A small class-conditioned image diffusion model, trained from scratch: layers 14.
Rows from block 2, named by matrix and row number. Rows with one number belong to one attention dimension. Each number is 500 + 25 x the weight over the matrix's rms, rounded and kept within 0 to 999. All counts start at 0. Numbers have three digits each.
# v: attention query, key and value (stacked) (model.blocks.2.attn.qkv.weight, 576x192, the v third), inputs 96-191
# proj: attention output (model.blocks.2.attn.proj.weight, 192x192, transposed), outputs 96-191
v.73:507485498484514503515493492509487507500498510504481510515500505521507535510477475513510521515474519514494517521507535522503472489510499490522490509512496520491506498517489515484490490500496501497469468511481515516510503499505496524464497527502508500499487512484492487489495506538499471511
proj.73:488524515538507487453491479523508542479509507491504506504505492506497512489480536493486492504521503491515529502484473503528518503505500523491508479515503510478516511473483475507523478526529528458505471498478502493501498532507478519492508501495504464506507497505483517498492500506497532512
v.74:488507529498521477492508498536490532500490507505496506499494493555487488480513481488500512482490508507500466513493494482486500459500492519496501506494502556481516489491514521484482490505504448507512503472510523503503496517518481510468502494509530514489520517436508560495507502470531500518
proj.74:509503449522511549512528503460487499499503493503500476490506514488480497499490521470502500492489475512487521521509511507474481469483494505498509527513455487465498502525484508487503495510472456506505490514491517497510471494507480529514466468490473490520476478461505513495469493490496533499
v.75:504500483473500520476493499487530536513488514486479518517509498478512538510498467509482490513484502494503528446511484479501467521527501482533527535497495556483490494503481503514509527506568532484501490459488501513509514498468516517522489491498559508510491508532497534483522507527518515453
proj.75:499513551506478488503496479516476545475483509483489486503478521503502499481472435508523496518497495500491492501492528494533507509518507515478484482507526460544542486448502480498521516521513531452499485543492491485504505515501504499495463532520493498491464528531480493498496499485483498492
v.76:519502501496516434487497499510476462483490491502501473505501509463466504511483518471512538492526533507494467556477511481508493489464495503479511497496497497501505509472492492481491483508477468493480498521485530483498512484521492468496503516518481488504506509488488543514525509472488491488
proj.76:466485461484519505496518496496519534512521494505499515499504488502507498516518543509513498499504507515502506497495479503545495487504526503521500497489506517521479489530492491503489507502493469524487505510511491503501499473494510484505580447481505479482547461465487473504482506454519546467
v.77:503510506501470523522486498499503517534529528510458504543507476555493541530474481474502547504514541485521517442498486465448477536503481476539528490497515522527509510454464440528492523541518517479526474499505501517539561455531506502491535465503548506486506495556464517489506476523509485486
proj.77:483512527440511488520499515510496530498480469493493491507473471485515518515511490486485440515478507492480503498483484478479503479476490532535512501453482508540517480456488497479534451550504508477464493524495508519493524504558502459512516517477509465461497494514501518501486511474456523537
v.78:482506492536484528540500514485549506489442495497509486544505462489522476493522504472459451473486474475483559374509471485501454537524509496513522522483511545491488511552507517523500505513489524501465527507545450511499470502463500518501504511477548503511488463572511487491520476504488464506
proj.78:505503533509503498518490531510475506496478504513464466514484524498510509509497496493507507487504483491515491484518508519514503512474506497459495517525489504501522518495544495496486521485497472509536540560546495548486499489523519429491488524511487530505461515549496527499498494533499471509
v.79:508510500504498451434496508484514535501417516488502455537511472436494468507510490481481476530501512516493574370485462448511445535521481486529517531456489622474475506524474491457490539503509530492500501518544539532490491464436527492519487514505629514509516478542497569464580492489514505446
proj.79:517492519493480480508472483500475528457485513505479508555448550526523496496498434493518465503487500515513497494493489509547494486510524531434509505510524489498531505541491503476546500499536481463543521601541488500486501514499479451511459505506488504509500502519496528486463485452503491468
v.80:485484494485563527534489459505545516555449552470500487437496496536526522528495523511500495474469464566493519480497572500496494511540503495498493496514435492509500503479481511442477424523491488506492406494496530521511438512410542492495497534515554494531599502487525501490500503530506501500
proj.80:497503480497507493518495493511507525515522518482465496530540488462447494576498490500515514507499506500498499528472507491497494488498505507488498512477500491497461489531507492494519504550517511492531487506529493485431491501488493524505463483502493501477498520500501503382513495484517491506
v.81:505501504506453480543501537493521506479537469511488499534515500480482509488475479501493510500516522467499497507521472490490505508475477499529501505480557523485497501488506501553486551465482467488475577507490492490512537498529461522502516516497486492478438501509487501504478499502496496512
proj.81:500508503482505498483486511504502477503489499515500539475448486529559486466493507511497487500493495467491499494495492507506497492489502507505489489538490500498525492476529501517499499473475486511472498511481502495543496515505502460514505506505492514523499521497504514581496499515480486512
v.82:519497488522519490562513523514526487515521466512493495508484506556531529527424450476535478473523569542482499514542448475491444541501518492469518501476505431494508490495451561559497500499505517491486529477498490518522512512507519541509516475503490494512472499530506518494483508519490496455
proj.82:510498481476446497523505513503490514496522521514464538471485430502507528557487508498457520506500499448458486529468499483505498479479503498502502517510494498489543477483447516505606503504500481463474504518494518503449492526515505440516446510497487482506509523502487510531503488512476494482
v.83:503501513501455498485514518490499512479495509512516524523527473451489493457515508484473510513515499459501528490485512515502494480513460519497492500512548554521495512502533510492479539453482479504467541530491502477478497517508477463502484491489510489490500493501498494532488503480511499523
proj.83:500497506501501499481515497496502485517470512490496510511443507518496492489501509487527490494502501514516479471531497506489491483497504500519503493500502488512515499509549496512468516519500509516503496469469500494560497495497506488502500497508496515523501507504504499554503499488490508487
v.84:514500500488471503510503544512528507472507477519495536555533471460496539473475475462512493487530561482493504530533444457497492523488489496468501481513568514516475497497487515570474556435522501487415573486458504488512525515502495530513523470507521491486458489538498502534471513528503482476
proj.84:498507492468481500490494508501493486533477519502499542478421481520506486507499502489514495503499490477495508465505505511497499485503499494539509503547506512497548501481482495552511515497493504503495498522474498499508498506501499456496504503499516494534504499499492498594486488498477505475
v.85:478473495497521556510479478504559521521472536487500521472546471465505555509487497487477490436534487526506508564529550463505517511530499518465509483532495518521500497495494545479474438487534491484449440470484477506503464548400536461521496484533554460503589487502511514524479507493512486520
proj.85:503495490428486505541494509522491544552469521471458515501504460508437478594528502501572487498485499521534505432477502507490506476495501493500507525490505516471503465519475500515537541504500522461567512504462499516459506523491494516511454498493501523476512495482499509446487495416488502519
v.86:509522487482539493474500455510458491503504525492490465468456516539515474532530509509522485521482489521506485482457507511490507492508551502496490537483444451496521508499488487460537478563508523505578433480515503522497503470524529491477498492487474519502528529500498486466517496487496515494
proj.86:503507498519495490524505497478502502465530476504518485515563513470479533530511481494461483500499492515498501533496499508515496505492505496503505491472506516506443507489475490447497494487500495517511490494511523490470505467503514538497497512503504478463512504519498501440492507489524494506
v.87:493494513492473517498504516472490511484490517517522520499518495474495487492539506508466509513479500488507507501494510507494522471512469527522498479487534550513472499506525476490477523473478468499489528536516521490480474533485482471509491511489523501498507505491506518509498497471511502517
proj.87:498494500501505488497493487501493517510491492474532472494436505512491503485497505498512493502503507495526503457525503489503489513502500508489496501496494491509518496492526493527489514510471489507521491474496483500542499506484502498510502503500498520506499491485502488533505501482481493519