A small class-conditioned image diffusion model, trained from scratch: norm layernorm, 42238 training examples.
Rows from block 4 of a small class-conditioned image diffusion model, named by matrix and row number. Rows with one number belong to one neuron. Each number is 128 + 24 x the weight over its row's rms, rounded and kept within 0 to 255. All counts start at 0.
After each neuron's rows are labels from the 100 images, of 14976 (inputs lightly noised), where the neuron reaches its highest value: "top examples" is what is common among them. Only what is clearly more common there than usual is listed. The data: capsule endoscopy frames (Kvasir-Capsule). In brackets: how many of the 100.
# fc1: MLP up (model.blocks.4.mlp.fc1.weight, 768x192), inputs 96-191
# fc2: MLP down (model.blocks.4.mlp.fc2.weight, 192x768, transposed), outputs 96-191

fc1.450 [112 114 169 169 115 123 139  89 154 122 137 122 110 149 150  90 142 112 138 160 121 111 111 115 134 139 111 135  93 140 138 139 125 116 123  96 130 134 146 123 153 163 126 139 119 144 170 135 127 138 130 135  94 146  99 154 127 130 140 120 130 145 106 152 144 109 116  86 161 127 153 107  73 133 144  92 165 106 146 181 137 141  99 136 163 109 133 131 128 115 141 147 132 165 104 150]
fc2.450 [118 130 115 158 142 139 119 149  88 179 133 118 158 134 130 172 127 177 163 114 133 138 151 149 140 133 141 135  99 150 160 125 117 100 115 125 107 159 142 128 128 149 125 136 115 138 171 132 173 152  85 133 132 152 138 113  95 112 173 130 146 137  92 123 146 117 109 170 117 121 108 111 123 134 142 128 112 115 141 102 115 120 175 108 111 127 123 151 126 140 118 118  96 120 127 112]
top examples: finding: ulcer (31)

fc1.580 [144 135 145 129 141 125 101 137 123 126 113 144 100 134 101 137 123 112 128 135  99 115 174 160 124 126  91 117 127 135 137 113 175 163 131 125 128 168 111 118 103 128 138 125 132 136 110 170 159 145 126 125 129 135 107 119 181 148 132 160 123 133 107 101  78  88 118 101 131 116 118 134 130 106 172 115 122 150 182 101  99 110 187 147 112 139 135 135 117 140 107 139 104 113  99 187]
fc2.580 [146 137  90 121 154 129 126 125 142  87 148 160 130 137 131 126 101 129 149 122 163 119 119 148 127 144 111 156 203 109 154  87 120 115 106 115 135 108  94 111 118 151 130 146 132 129 109 128 154  44 138 145 132 140 116 174 186  80 129  91 119 133 136 154 123 126 156  97  98 127 125 102 117 121 126 115 137 130 118 157 110 163 120 121 133 151 137 133 126 147 155  87 176 118 144  76]
top examples: finding: reduced mucosal view (35)

fc1.37 [121 126 114 146 123 167 121 105 111 173 119 138 122 118 127  78 145 119 127 145 120 162 106 138 140 124 115 132 114 103  58 148  96 154 130 123 107 165 124 121 112 133 181 171 144  91 142 184 139 123 130 119 119 120 110  99 125 131 122 176 117 152 145 154 173 163  94 119 134  76 144 171 161 107 107 130 136 114 106 169 148 130 100 165 120 113 109 136 147  96 145 110 152 136  93 121]
fc2.37 [ 93 150 159 149 123 183  87 125 158 178 132 115 128 163 113 142 111  84 120 120 110 107 129 152 109 116 163 139 154 192 135  92 108 186 114 125 156 115 114 134 130 140 173 113 130 140 111 125 154 152 130 100 133 172  93 120 133 126 132 160 119 124 119 133 182 168 125 111 138 150 131 134 139 192 135 160 145 118 160 127 111 142 122 112 125 116 129  88 160 127 132 116 134 135 131  75]
top examples: finding: reduced mucosal view (35)

fc1.199 [142 118 121 153  82 137 113 128 145 122 138 134 125 133 115  95 137 147 108 114 150 126 100 176 105 140 118 161 117 116 129 119 136 146 175 124  84 117 145 122 104  93 142 103  98 102 123 137  87 118 131 147  80 128 132  85 103 106 147 154  99 116  97 108 126 157 119 120 103 138  98 159 103 119 106 126 165 112  89 142 134 127 120 116 119 133  99 129 132 122 136 107 155 140  87 109]
fc2.199 [129 138 164 129 102 122 180 143 184 157 127 102 127 107 157 148 115 139 164 120 196 116 127 149 138 149 164 116 181 145 119 136 143 155 181 120 127 132 172 113 147  95 113 122 142 133  91 150 155 161 121  75 116 125 108 153 164  93 111 150 121  83  59 128  96 184 122 142 125 122 123 124 133 185 119 105 178 124 178 113 110 132 101 120 103 161 152 106 134 120 137 156 115 136 119 172]
top examples: finding: angiectasia (27)

fc1.22 [133 113 104 130 113 128 143 111 126 130 175  88 138 129 130  94 112  96 148 176 111 124  79 101 125 156 182 145 124 153 140 129  93 161 160 128 125  98 134 103 143 150 132 169 122 135 123 133 110 106 145 122  79 146 123  66 112 118 157 130 104 143 149 153 125 141  80 114  82 139 131 172  89 127 137 107 172 115 127 146 172 132  79 111 126 154 136 140 121 103 155 135 162 181 133 121]
fc2.22 [134 129 152 149 135 157 157 122 163 130 127 132 125 113 115 143 194 121 136 151 124 119 131 145 130 150 134 123 111 112 145 164 147  59 170 137 161 110 116 126 113  87 100 139 124 113 105 136 156  90 135 121 135 159 116 150 150 108 135 131 108 129 111 102  68  87 119 100 116 120 128 103 137 140 133 146 189 140 132 151 130 135 104 121 165 139 125  68 112 121 132 132  97 146 135 132]
top examples: finding: angiectasia (25)

fc1.260 [115  97 123 128 110 139 139 135 175 141 142 136 138 123 128 142 149 120 151 127 134 123 117 170  94 130 106 133 116  98 111 139 161 128 120 186 121 160 153 139 139 128 132 102  82 111 109 138 126 130 139 169  98 167 113  88 124 123 143 154 119  77 100 129 126 155 191 122 117  93  86 170 110 124 148 115 118 112 119 133 144 141 123 151 118 147 105 164 146 117 129 104 146 129 108 137]
fc2.260 [125 142 175 151 107 144 100 132 161 100 121 128  86 134 153 132 128 151 116 136 140 135 143 175 118 157  91 115 118 122 167 130  98 183 128 129 163 121 174 112 110 125 137 119 114 120 118 137 114  92 147  99 108 109 143 146 162 133 120 145 117 135 124 137  85 164 138 124 135 137 116 110 135 134 105 149 146 119 158 120 153 127 103 115 133 128  99 140 165 134  90 101  92 116  84 137]
top examples: finding: ileocecal valve (46)

fc1.348 [ 91 128 157 142 119 150 118 129 150 106 124 163 103 156 138 137 108 124 184 143 121 174 107  82 120 104 122 144 108 118 124 106 184 123 151 118 135 122  80 156 129 110 105 137 130 167 142 115 111 101 117 173  85 129 111 168 168 162 142 150 168 125 155  94 145  77 153 119 106  82 112 117 112 139 143  89 126 171 146  89 124 120 127 125 111 120  87 159 151 144 111 161 149 150 146 165]
fc2.348 [ 97 118  91 173 143 157 124 145  81  94 142 158 128 133  82 125 140  79 186 107  73 139 153 162 156 156 144 135 114  67 126 130 133 113  90 129 140 131  88 136 151 162 112 126 135 133 148 134 162 102 128 100 106 103 132 120 163 141 145  93 142 144 129 136 110 106 114 103 154 138 116  92 121 140 118 133 138 142 126 135 168 122 111 149 115 120  97 125 126 124 152 131 124 124 120 107]
top examples: finding: pylorus (59)

fc1.692 [123 121 111 142 119 119 133 111 139 112 123 131 149 145 154 111 121  75 111  97 144 135 153 149 136 128 128 135  93 133 124 121 102 155  98  99 124 121 155 119 117 143 139 134  98 122 127 142  83 154 133 134 138 156 113 134 157 103 146 121 159 141 144 145 162 104  96 134 132 150 118 179 106  67 143 123 129 142 135 138 112 132 168 140 136 143 102 142 109 126 150 123  67 141  80 133]
fc2.692 [114 122  84 103 139 143 142 109 112  85 117  97 136 136 100 140 124 126 134 102 111 131 125 101 131 109 129 147 104  76 118 143 108 183 121 131 131  49 105 148 135 123 117 117 157 117 143 119 101 102 151 109 126 121 143 143 132 118 155 132 165 128 139 113 121 108 122 134 149 111 124  98 124 116 108 127 139 155 170 137 138 156  60 117 100 129 132 111 116 130 151 109 106 125 144 160]
top examples: finding: ulcer (32)

fc1.249 [132 106 131 132 119 104 152  85 141 126 130 111 109 127 111 122 143  93 163 126  83 110 129 155 144 133 121 174 157 152 127 117  90 143  74 109 131 176 134 102 147 149 150 162 147 121 113 142  85 139 104 169 121 121 105 116 117  97  73 123 146 146 107 150 138 138  93 174 133 144 131 187 148 116 128 149 172 150 128 113 141 146 167 166 129 136 119 147  98 118 147  74  92 103 138 162]
fc2.249 [130 134 105 100 151 125 129 129 103 102 127 108 149 138 136 148 100 141 144 122 122 101 117  91 122 102  84 154 113 126 179 145 120 127 130 137 131 120 115 149 126  94 148 144 161 145 119 107  87 150 130 137 131 151 129 108 125 119  90 126 126 115 129 129  73 110 133 103 136 131 122 164 122 129 167 141 120 122 158 131 113 133 129 113 101 147 103 151 135 120 111 167 144 138 128 131]
top examples: finding: blood fresh (27); finding: ileocecal valve (27)

fc1.89 [150 114  89 142 105 129 114 135 141 151 145 164 120 133 128 143 119 126 176  67 104 140 149 137 161 134 106 143 143  86 143 117 119 133 136 150 156 125 121 111 164 148 124 107 135 130 115 149  61 137 147 129 140 142 109 134 147 154 157 102 122  88 145 102 183 162 163 149 125 143 130 151  96 119 129 115 131 134 113 148  92 161 143 127 115 111 154 154 111 141 112  87 117 127 119 100]
fc2.89 [128 123 126 151 126 106 172 132 155 151 128 132 122 145 123 148 155 127 124  98 113 118 146 144 144 156 110 103 112 133 110 117 170 125  96  81 120  99 130 120 130 152 118 130 118 152 128 132 120 149 105 168 107 103 132  95 145 124 130 116 100 140 138 187 159 146  95 121  73 139 124 136  85 152 146 106 126 113 134 117 138 159 101 126 117 158 120 131 124 141 145 118 120 146 103 129]
top examples: finding: blood fresh (36)

fc1.87 [165 118 142 137  82 114 105 114 170 111 128 107  91  87  72 122 178 139 149 177 118 131 103  94 138 105 136 130  85  85 111 124 134 153 169 129  92 147 129 130 179  99 169 125 131 145 135 132 174  96 114 119 104 110 111 172 143  89 159 128 167 102 116 116 136 122 138 129 130 132  88 143 149 175 119 121 135 158 158 131 101 156 123 131 114 141 127 145 134 142 119 132 154 107 142 177]
fc2.87 [119 128 140 129 101 133 128 132 113 118 124 176 124 112  91 103 151 158 124 167 113 138 150 146 129 124 126 162 154 140 117 115 113 163 131 125 150 137 139 113 160 160 115 139 140 153 116 116 112 149 125 102 120  90 144 135 126 114 109 101 142 141 106  62 146 177 109 119 165 112 131  90 109 109 155 170 114 116 128 133 137 127 123 153 108 129 133  81 133 139 120 145 200 179 148  99]
top examples: finding: lymphangiectasia (30)

fc1.675 [121 133 139 149 104 135 170  89 150 153  79 129 131 127 144 126 123 115 119 136 118 117 116 116 165 110 123 151 128 140 134 142 180 118 138 114 152 112 114 153 128  84 140 139 123 105 110 136 142 142 170 157 118 166  84 131 125 143 140  93 127  94 163 145 160 111 111 104 134 124 138 152 116 141 144 136 153 133 147  68 117 163 173 128 151 123  82 158 135 141 151 168 125 216 125 149]
fc2.675 [ 93 148 128 132  95 120 136 127  98 143 101 185 145 134 128 111 125 123 162 136  93 113 112 126 110 152 106  61 120 125 150 116 157 101 125 138 154 125 117 101 113 117 136 116 132 135 118 114 110 147 119 145 113 139 114 112 118 113 142 150 149 113  81 113 165 134 102 152 108 107 106 151 143 138 114  85 143 127 127 129 207 106 136 149 140 115 128 121 122 126 140 136 105 152 156 110]
top examples: finding: ulcer (26)

fc1.397 [152 132 144 148 165 109 116 112 123 103 146 104 104 107 133  94 130 135 151 121 125 122  99  89 158 137 123 136 138 109 124 130 147 155 116 140 125 113 135 123 105 100 125 146 149 127 139 158 114 103  98 147 106  81 112 117 117 103 164 141 146 137  90 133 172 144 127 113 149 176 132 153 144 117  78 106 128 132 133 127 107 149 143 146 112 158 137 125 113  97 127 115  77 117 136 136]
fc2.397 [134 137 127 148 145 128 106 158 139 159 133 108 111 130  93  98 101 121 110 155  88 138 121 120 130 120  38 170 162 119 142 117 132 172 110 143  91 148 143  94 143  95 144 117 145 157 158 131  85 132 112 134 129 126 117 159 131 110 158  69 148 118 147  34 135 146 141 104 152 110 135 130  89 170 148 186 113 108 125 136 122 120 136 165 150 136 125 113 114 123 135 130 180 118 154 135]
top examples: finding: ileocecal valve (30)

fc1.615 [134 101 105 136 123 129 134 117 195 126 140 154 127 137 101 132 120 165 197 118 116 118 134 162 102  99 113 104 107 122 128 120 163 152 164 140 106 142 124 105 151 111 127 127  56 126 113 127  79 172 117 124 124  87 106 122 108 112 120 109 116  98 131 124 107 119 154 157  84 136  92  99  84 141 106 131 175 145 152 150 125 149 134 144 126 173 131 155 139 136 105 127 117 158 137 150]
fc2.615 [122 130 151  92 125 139 106 133 137 127 128 166 123 134 122 123 159  81 102 141 134 102 151  96 157 100 142 143 155 148 125 134 153 151 154 134 128 116  93 115 118 147 137 157 138 137 137 122  94  89 126 180 151 110 127 172 163 137 132 152 113 116 158 120 140  95 125 101 155 106 132 100  96 155 122 116 198 127 159 132 106 145 124 111 142 116 123 119 114 138 134 115 182 131 121 133]
top examples: finding: lymphangiectasia (25)

fc1.242 [152 119  84 163 122 149 149 131 148 115 135 123 123 111 138 140 120  91 124 115 153 123 135 151 125 105 107 130 122 107 100 148 121 123 149 114 115 112 175 133 101 113 149 125 114 152  85 156  94  91 174  96 174 160 116 151 176 129 118 157 154 136  94 152 120 136 141 120  68  99 144  91 129 128  92 119 166 127 120 103  88 107 130 132 111 130 185 150 133 115 145 139  82 126  95 115]
fc2.242 [178 119 148 141 116 143 153 132 116  99 133 151 133 132 102 125 111 107 135 148 106 153  97 137 128 138 114 144 129  65 125 108 123 128 149 149 114 147 138 109 105 133 198 129 116  99 114 130 138  74 126 137 165 113 118 117 108 139 150 132 122 115 161 129 104 141 138 128 170 120 140 154 152  73 111 112 154 127 159 187 166 164  86 143 126 135 183 138 112 124 119 140 142  98 133 109]
top examples: finding: pylorus (31)

fc1.179 [116 112 137 140 105 162 160 104 154 138 151 130 133 113 110 129 113 118 144  99 127 143 117 176 105  92 146 102 137 127  96 109 112 121 102 118  83 142 143  77 107 106 124  92  98 103 123 126  71 133 154 149 139 156 107 104 154 111 160 152 135  90 130 109 136 152 150 133  94  94  91 142 125 135 111 117 116 147 126 128  82 151 124 139 145 118 138 144 162 129 118 120 144 151 111 132]
fc2.179 [149 107 143 156 141 124 128 107 100 117 132 142 121 120 127 151 107  90 132 126 113 121 139 173  89 110 110 114 210 107 147 144 199  80 121 110  81 110 109 145 159 124 130  85 101 131 138 131 113 115 109  98 135 147 129 164 126 129 116  99 115 141  71 118 139 145 167 161 105 141 104 187 106 156 147 147 106  94 134 133 133 133 123 101 108 141 119 132 141 132 121 125  94 122  90  94]
top examples: finding: reduced mucosal view (28)

fc1.85 [140 108  99 158 137 122 116 105 119  99 159 114 126 102 147 111  97 119 155  88 132 134 140 110 137 121 125  75 130 152 135 117 182 138 126 124 114 124 168 131 153 141 139 124  89 121 116 102 140  92 122 163 104 100 123 150  91 151 145 119 155 108 151 137 118 149 141 115  93 106 114 108 166 121  88 130 102 136 120 149 195 129 137 107 157  94 111 122 142 117 138 130 125 148 140  92]
fc2.85 [165  96 134 142 132 139 107 148 122 124 136 137 122 115 137 149 148 173 107 118 119 158 128 144 115 107 188 142 115 108 117 147 153 123 140 125 122  99 144 127 180 146 146 132 137 122 143 141 151 125 124 112 126 183 109  84  88 119 132 210 182 137  92  52 120 131 116 188 125 121 108 124 157 170 116 161 124 125 120 148 118 132 132 145  99 130 132  82 128 131 150 144 142 130 114 158]
top examples: finding: pylorus (43)

fc1.346 [106 123 128 127 128 152  81 111 108 135 134 157 123 132 124 118 117 109 154  97 152 154 162 164 171 136 121 146 130 144 101 112 147  98 127 146 111  86 163 108 122 118 136 131 118 183 138 147  98 156 182  72  76 125 135 175 127 161 120  84 168 133 117 123 136 141 104 171  91 122 128 128 116 157 115 125 114 158 125 144 141 174 120 137 121  88 116 136 109  97 115  88 110 124 134  99]
fc2.346 [135 125 123 125 149 123 130 158 126 100 164 101 118 130 109 180 136 158 153 130 121 117 118 122 144 141 157 135 126 155 121  84 124 101 192 158 121 119 147 135 110 112 109 123 121 107 124 144 150 123 135 121 155 180  99 114 114 105 130 145  85  92  12 138 131 140 123 113 114 121 130 135 122 128 112 102 132 131 112 145 119 134 114 137   5 130 141 101 145  97 159 136 138 149 133 161]
top examples: finding: ileocecal valve (30)

fc1.681 [138 116 127 140 141 149 149 117 126 148 133  94 127 126  79 140 151 124 155 108 104 164 129 132 151 106 128 113 131 107 153 131 148 136 140 126 134 137 115 121 160  91 159 142 155 132 106 143 125 156 148 131 158 121 103 159 179 128 130 159 134  90 139 120 135  92 100 144 124  99  95 156 149 161 129 137 112 140 211 128 124 126 111 133 131 131 125 149 141 149 150 135 171 154 135 183]
fc2.681 [119 140 105 163 165 121 148 118 145  84 130 127 135 119 173 140 112 152 132 170 104 121  97 113 133 116 120 151 186 133  91 152  90 155 117 131 144 127 134 130  91 149 119 121 117  70 176 122 106 190 122 132 107 107 126 156 108 121  92 104 115 118 175 127 145 146 130 105 116 139 122 117 120 107 144 178 123 125 144 122 124 123  92 132 126 132 129 108 126 123 119 142 174 154 133  81]
top examples: finding: lymphangiectasia (28)

fc1.262 [165 124  93 107 121 109  93 144 117 131 137 134 136 136 165 161 101 147 116 149 119 151  93 148 131 135 183 106 124  92 124 148  99 127 118 136 103 117 153 114 140 124 146  92 127 127 141 106 149 130 170 117 106 153 125 138 160 129 146 121 130 127 117 160 123 111 140 123 117 168 139 131  41 167 138 123 117 104 132 116 131 122 131 123 117 168 123 165 125 135 105 126 117 133 136 130]
fc2.262 [144 114 126 128 149 111 155 115 114 133 149 101 130 121 113 101 127 135 171 134  83 156 156 130 125 121 125 149 158 122 120 115 141 110  88 144  67 101 152 122 127 127 142 134 129 135 113 107  88 141 108 135 102  95 100 174 132  99 162 140  76 127  95 112 111 123 101 115  88 140 139 138 163 112 127 135 122 106 136  82 137 168 140 178 155 118 139  96 129 111 144 153 114 116 105 108]
top examples: finding: pylorus (37)

fc1.224 [123 122 123 158 107 129 151 133 125 129 131 131  99 119 115 117 160 140 112 143 120 139  93 132 101 157 144 120 113 123 139 149 143 139 110 156 134 141 102 122 118 106 111 118 118  95 119 128 132 115 126  73  94 110 136 115 101 138 145 123 111 129 194  90 134 103 168 125 119 122 122 108 156 139 124 134 137 127 166 130 141 121 129 149  99  99 145 138 130 122  99 193  81 144 118 123]
fc2.224 [117 138 130 138 110 142 125  92 138 120 127 101 133 120 133 119 109 146 118 118 141  58 124 137 107 120 147 134 132 105 112 149 176  90  85 112 192 105 132 209 134 146 130 133 107 136 138 117  66 160 120 149 155 113 131 105 107  98 141 169  87 127 183 103 122 124 137 124 195 132 109 129 129  94 103 149 140 121  87 127 121 160 122 106 142 116 107 155 124 141 148 101 143  90 132 144]
top examples: finding: foreign body (27)

fc1.269 [115 119 139 125 124 144 160 105 133  45 139 137 152 131 144 102 125 130 124 154 111 122  88 176 165 120 128 130 148 114 129 102 127 145 131  98 124 128 197 110 110 122 119 103 143 125  99 149 131 106 125 128 122  67 104 133 116 130 147 167  88 154 119 127 150 122 114 111 154 139 160 155 146 131 129 104 118  96 178 141  97 107 151 128 160 104 151 117 122  98 108 133 109 134  76 111]
fc2.269 [112 128 159 127 102 144 127 110 148 105 111 164 128 140 186 119  80 121 128 136 146 135 136 131 120 136 126 138 140 141 127 126 125 178 127 123  83 130 195 101 118 106 137 131 139  92  82 120 170 161 139 130 112 148 103 152 126 107 129 120 121 134 188 135 158 136 140  86 127 116 145 123 128 188 122 179 133  89  95 119 100 132 152 115 133 123 148  86 129 148 145 162 153 139  89  64]
top examples: finding: reduced mucosal view (27)

fc1.188 [146 118 109 114 139 140 102 122 109 127 151 118 153 114  94  83 109 102 129 131 125 114 127 156 172 142 147 153 134 147 121 136  91 171 132 102 101 149 130 156 104 166 135 172 144 126 100 129 126 134 150 125 114 121 108  87 101 128 152 161 127 151 116  99 115 189  74 120 126 120 156 172 105 110 160 122 174 110  87 138 152 116 111 141 140 152  98 139 143  98 163 104 130 120 111 126]
fc2.188 [133 143 170  69 101 142  77 130 169 158 142 144 134 118 121 151 155 125 102 143 146 108 119 145 123 126  96  92 141 140 106 151 130 180 116 152 104 112 115 136 110 121 102 115 146 157 151 128 123 110 118  61 140 146 134 131 120 130 129 134 106 117 107  99 109 134 123 108 110 133 128 124  84  97 130 115 179 134 191 108 137 134  88 110 136 133 104  98  87 126 116 155 135 189 100 133]
top examples: finding: angiectasia (48)

fc1.157 [105 118  94 148 143  91 102 121 146 106 122 100  88 121 106 130 175 120 128 118 112 160 144 126 129 143  82 107  76  81  93 103 137 185 138 127 145 152 140 144 109 120 120 128 155 159 147 160 100 124 150 145 137 134 116 134 156 115 141 187 141 148 115  97 145 148 117 113 129  98 125 131 128  98 123 110 170 157 111 143  94 146 128 152 111 126  99 154 139 121 156 100 113 151 120 109]
fc2.157 [156 120 145 132 166 122 157 115 160 129 101 166 123 124 122 136  95 106 128  64 135 129 148  94 110 125 124 100 144 111 133 135 191 138 131 102  93 122 104 109 147 139 111 122 118 166 155 114 104 147 155 123 118 109 129 137 176 123 157 183 129 138 113 103 172 160 134 147 132 122 138  89  85 148 156 159 134 162 216 131 136 120 121 130 137 126 123 139 124 137 137 121 170 107 164 123]
top examples: finding: reduced mucosal view (48)

fc1.464 [136 119 156 141  78 149 156 126 130 100 102 110 136 143  83 152 118 123 125 112 140 100 132 146  80 105 109 127  89 112  52 120 136 129 149 137 133 148 102 116 153 116 131 102 116 142 136 143 126 119 134 127 124 132 134 137 144 160 164 158 107 125 116 127  99 139 141 114 148 135  80 135 121 121 106  86 102 161 100 130 114 137 136 120 106 111 117 156 165 149 113 130  82 135 105 101]
fc2.464 [109 146  94 155 128 127 148 103 108 135 119  82  98 136 141 131 147  77 158 132 134 124 103 140 111 153 144 114 110  97 103 147 135 133 100 113 170 136 130 130 131 108 134 128 155 130 118 147 113 132 113 138 119 117 140  78 119  95 162 135  87 128  67  97  54 129 130 115 108 132 134 126  96 148 134 135 118 115 122 120 117 146 127 139  99 112 135 134 131 142 134 127 144 157 146 149]
top examples: finding: foreign body (28)

fc1.446 [115 127 138 143 147 127 114 132  85  97 130 123  79 109 110 183 131 119 144 109  85 148 101 112 140 110 144 105 136 168 192 127 154 148 149 105 161 112 149 120 149  82  98 162 102 150 119 135 132 158 146 161 140 104 126 114 123 116 141 130  87 129 167 148 125 118 141 125 122 148 123 138 118  95 141 111 127 102 128 128 140 111 124  82 106 167 120  90 103 154 149 162 129 134 126 119]
fc2.446 [125 143  95 146  93 134 131 146 124 127 156 106 144 133  98  98 157 142 148 137 155  98 118 139  97 125 135 107 132 142 156 147 136 110 184 139 179 135 123 155  98  91  93 117 111 132  89 147 130 117 124 114 180 163 122 163 137 159 129 114 154 126 111 116 150 132 108 121 107 129 103 104 130 163 105 127 117 117 130 124 213 116 126  94 121 121 109 150 143  93 122 154 132 158  74 118]
top examples: finding: foreign body (25)

fc1.713 [134 108 101 170  77 126 138 108 151  87 122 128 105 121 150 128 126 139 135 139 110 110 137 157 124 101 155  58 114 110  97 101 142 157 120 142  75 165 170 132 124 144 124 142 122 135 123 144 129 122 121 122 156 116 121 197 151  99 123 143 127 121 133 129 100  98 131 130  69 124  91 134 118 119 144 155 145 134 209 148 138 135 102 150 125 156 105 134 101 152 124 115 196 164 149 154]
fc2.713 [137 144 118 124 150 114 137 136 144 105 118  87 135 103 146 130 126 149 162 192 129 110 124  83 165 122 156 170 150 148 110  96 150 167 134 122 148 184 145 128 130  89 122 152 125 143 155 113 135 173 134 124 118 110 127 142 120 121 104 122 131 131 182 111 112  80 133 120 102 119 128 115 105 119 100 156 176 130 106 119 114 131 181 106 148 139 139 114 139 110 159 141 127 156 121 126]
top examples: finding: lymphangiectasia (44)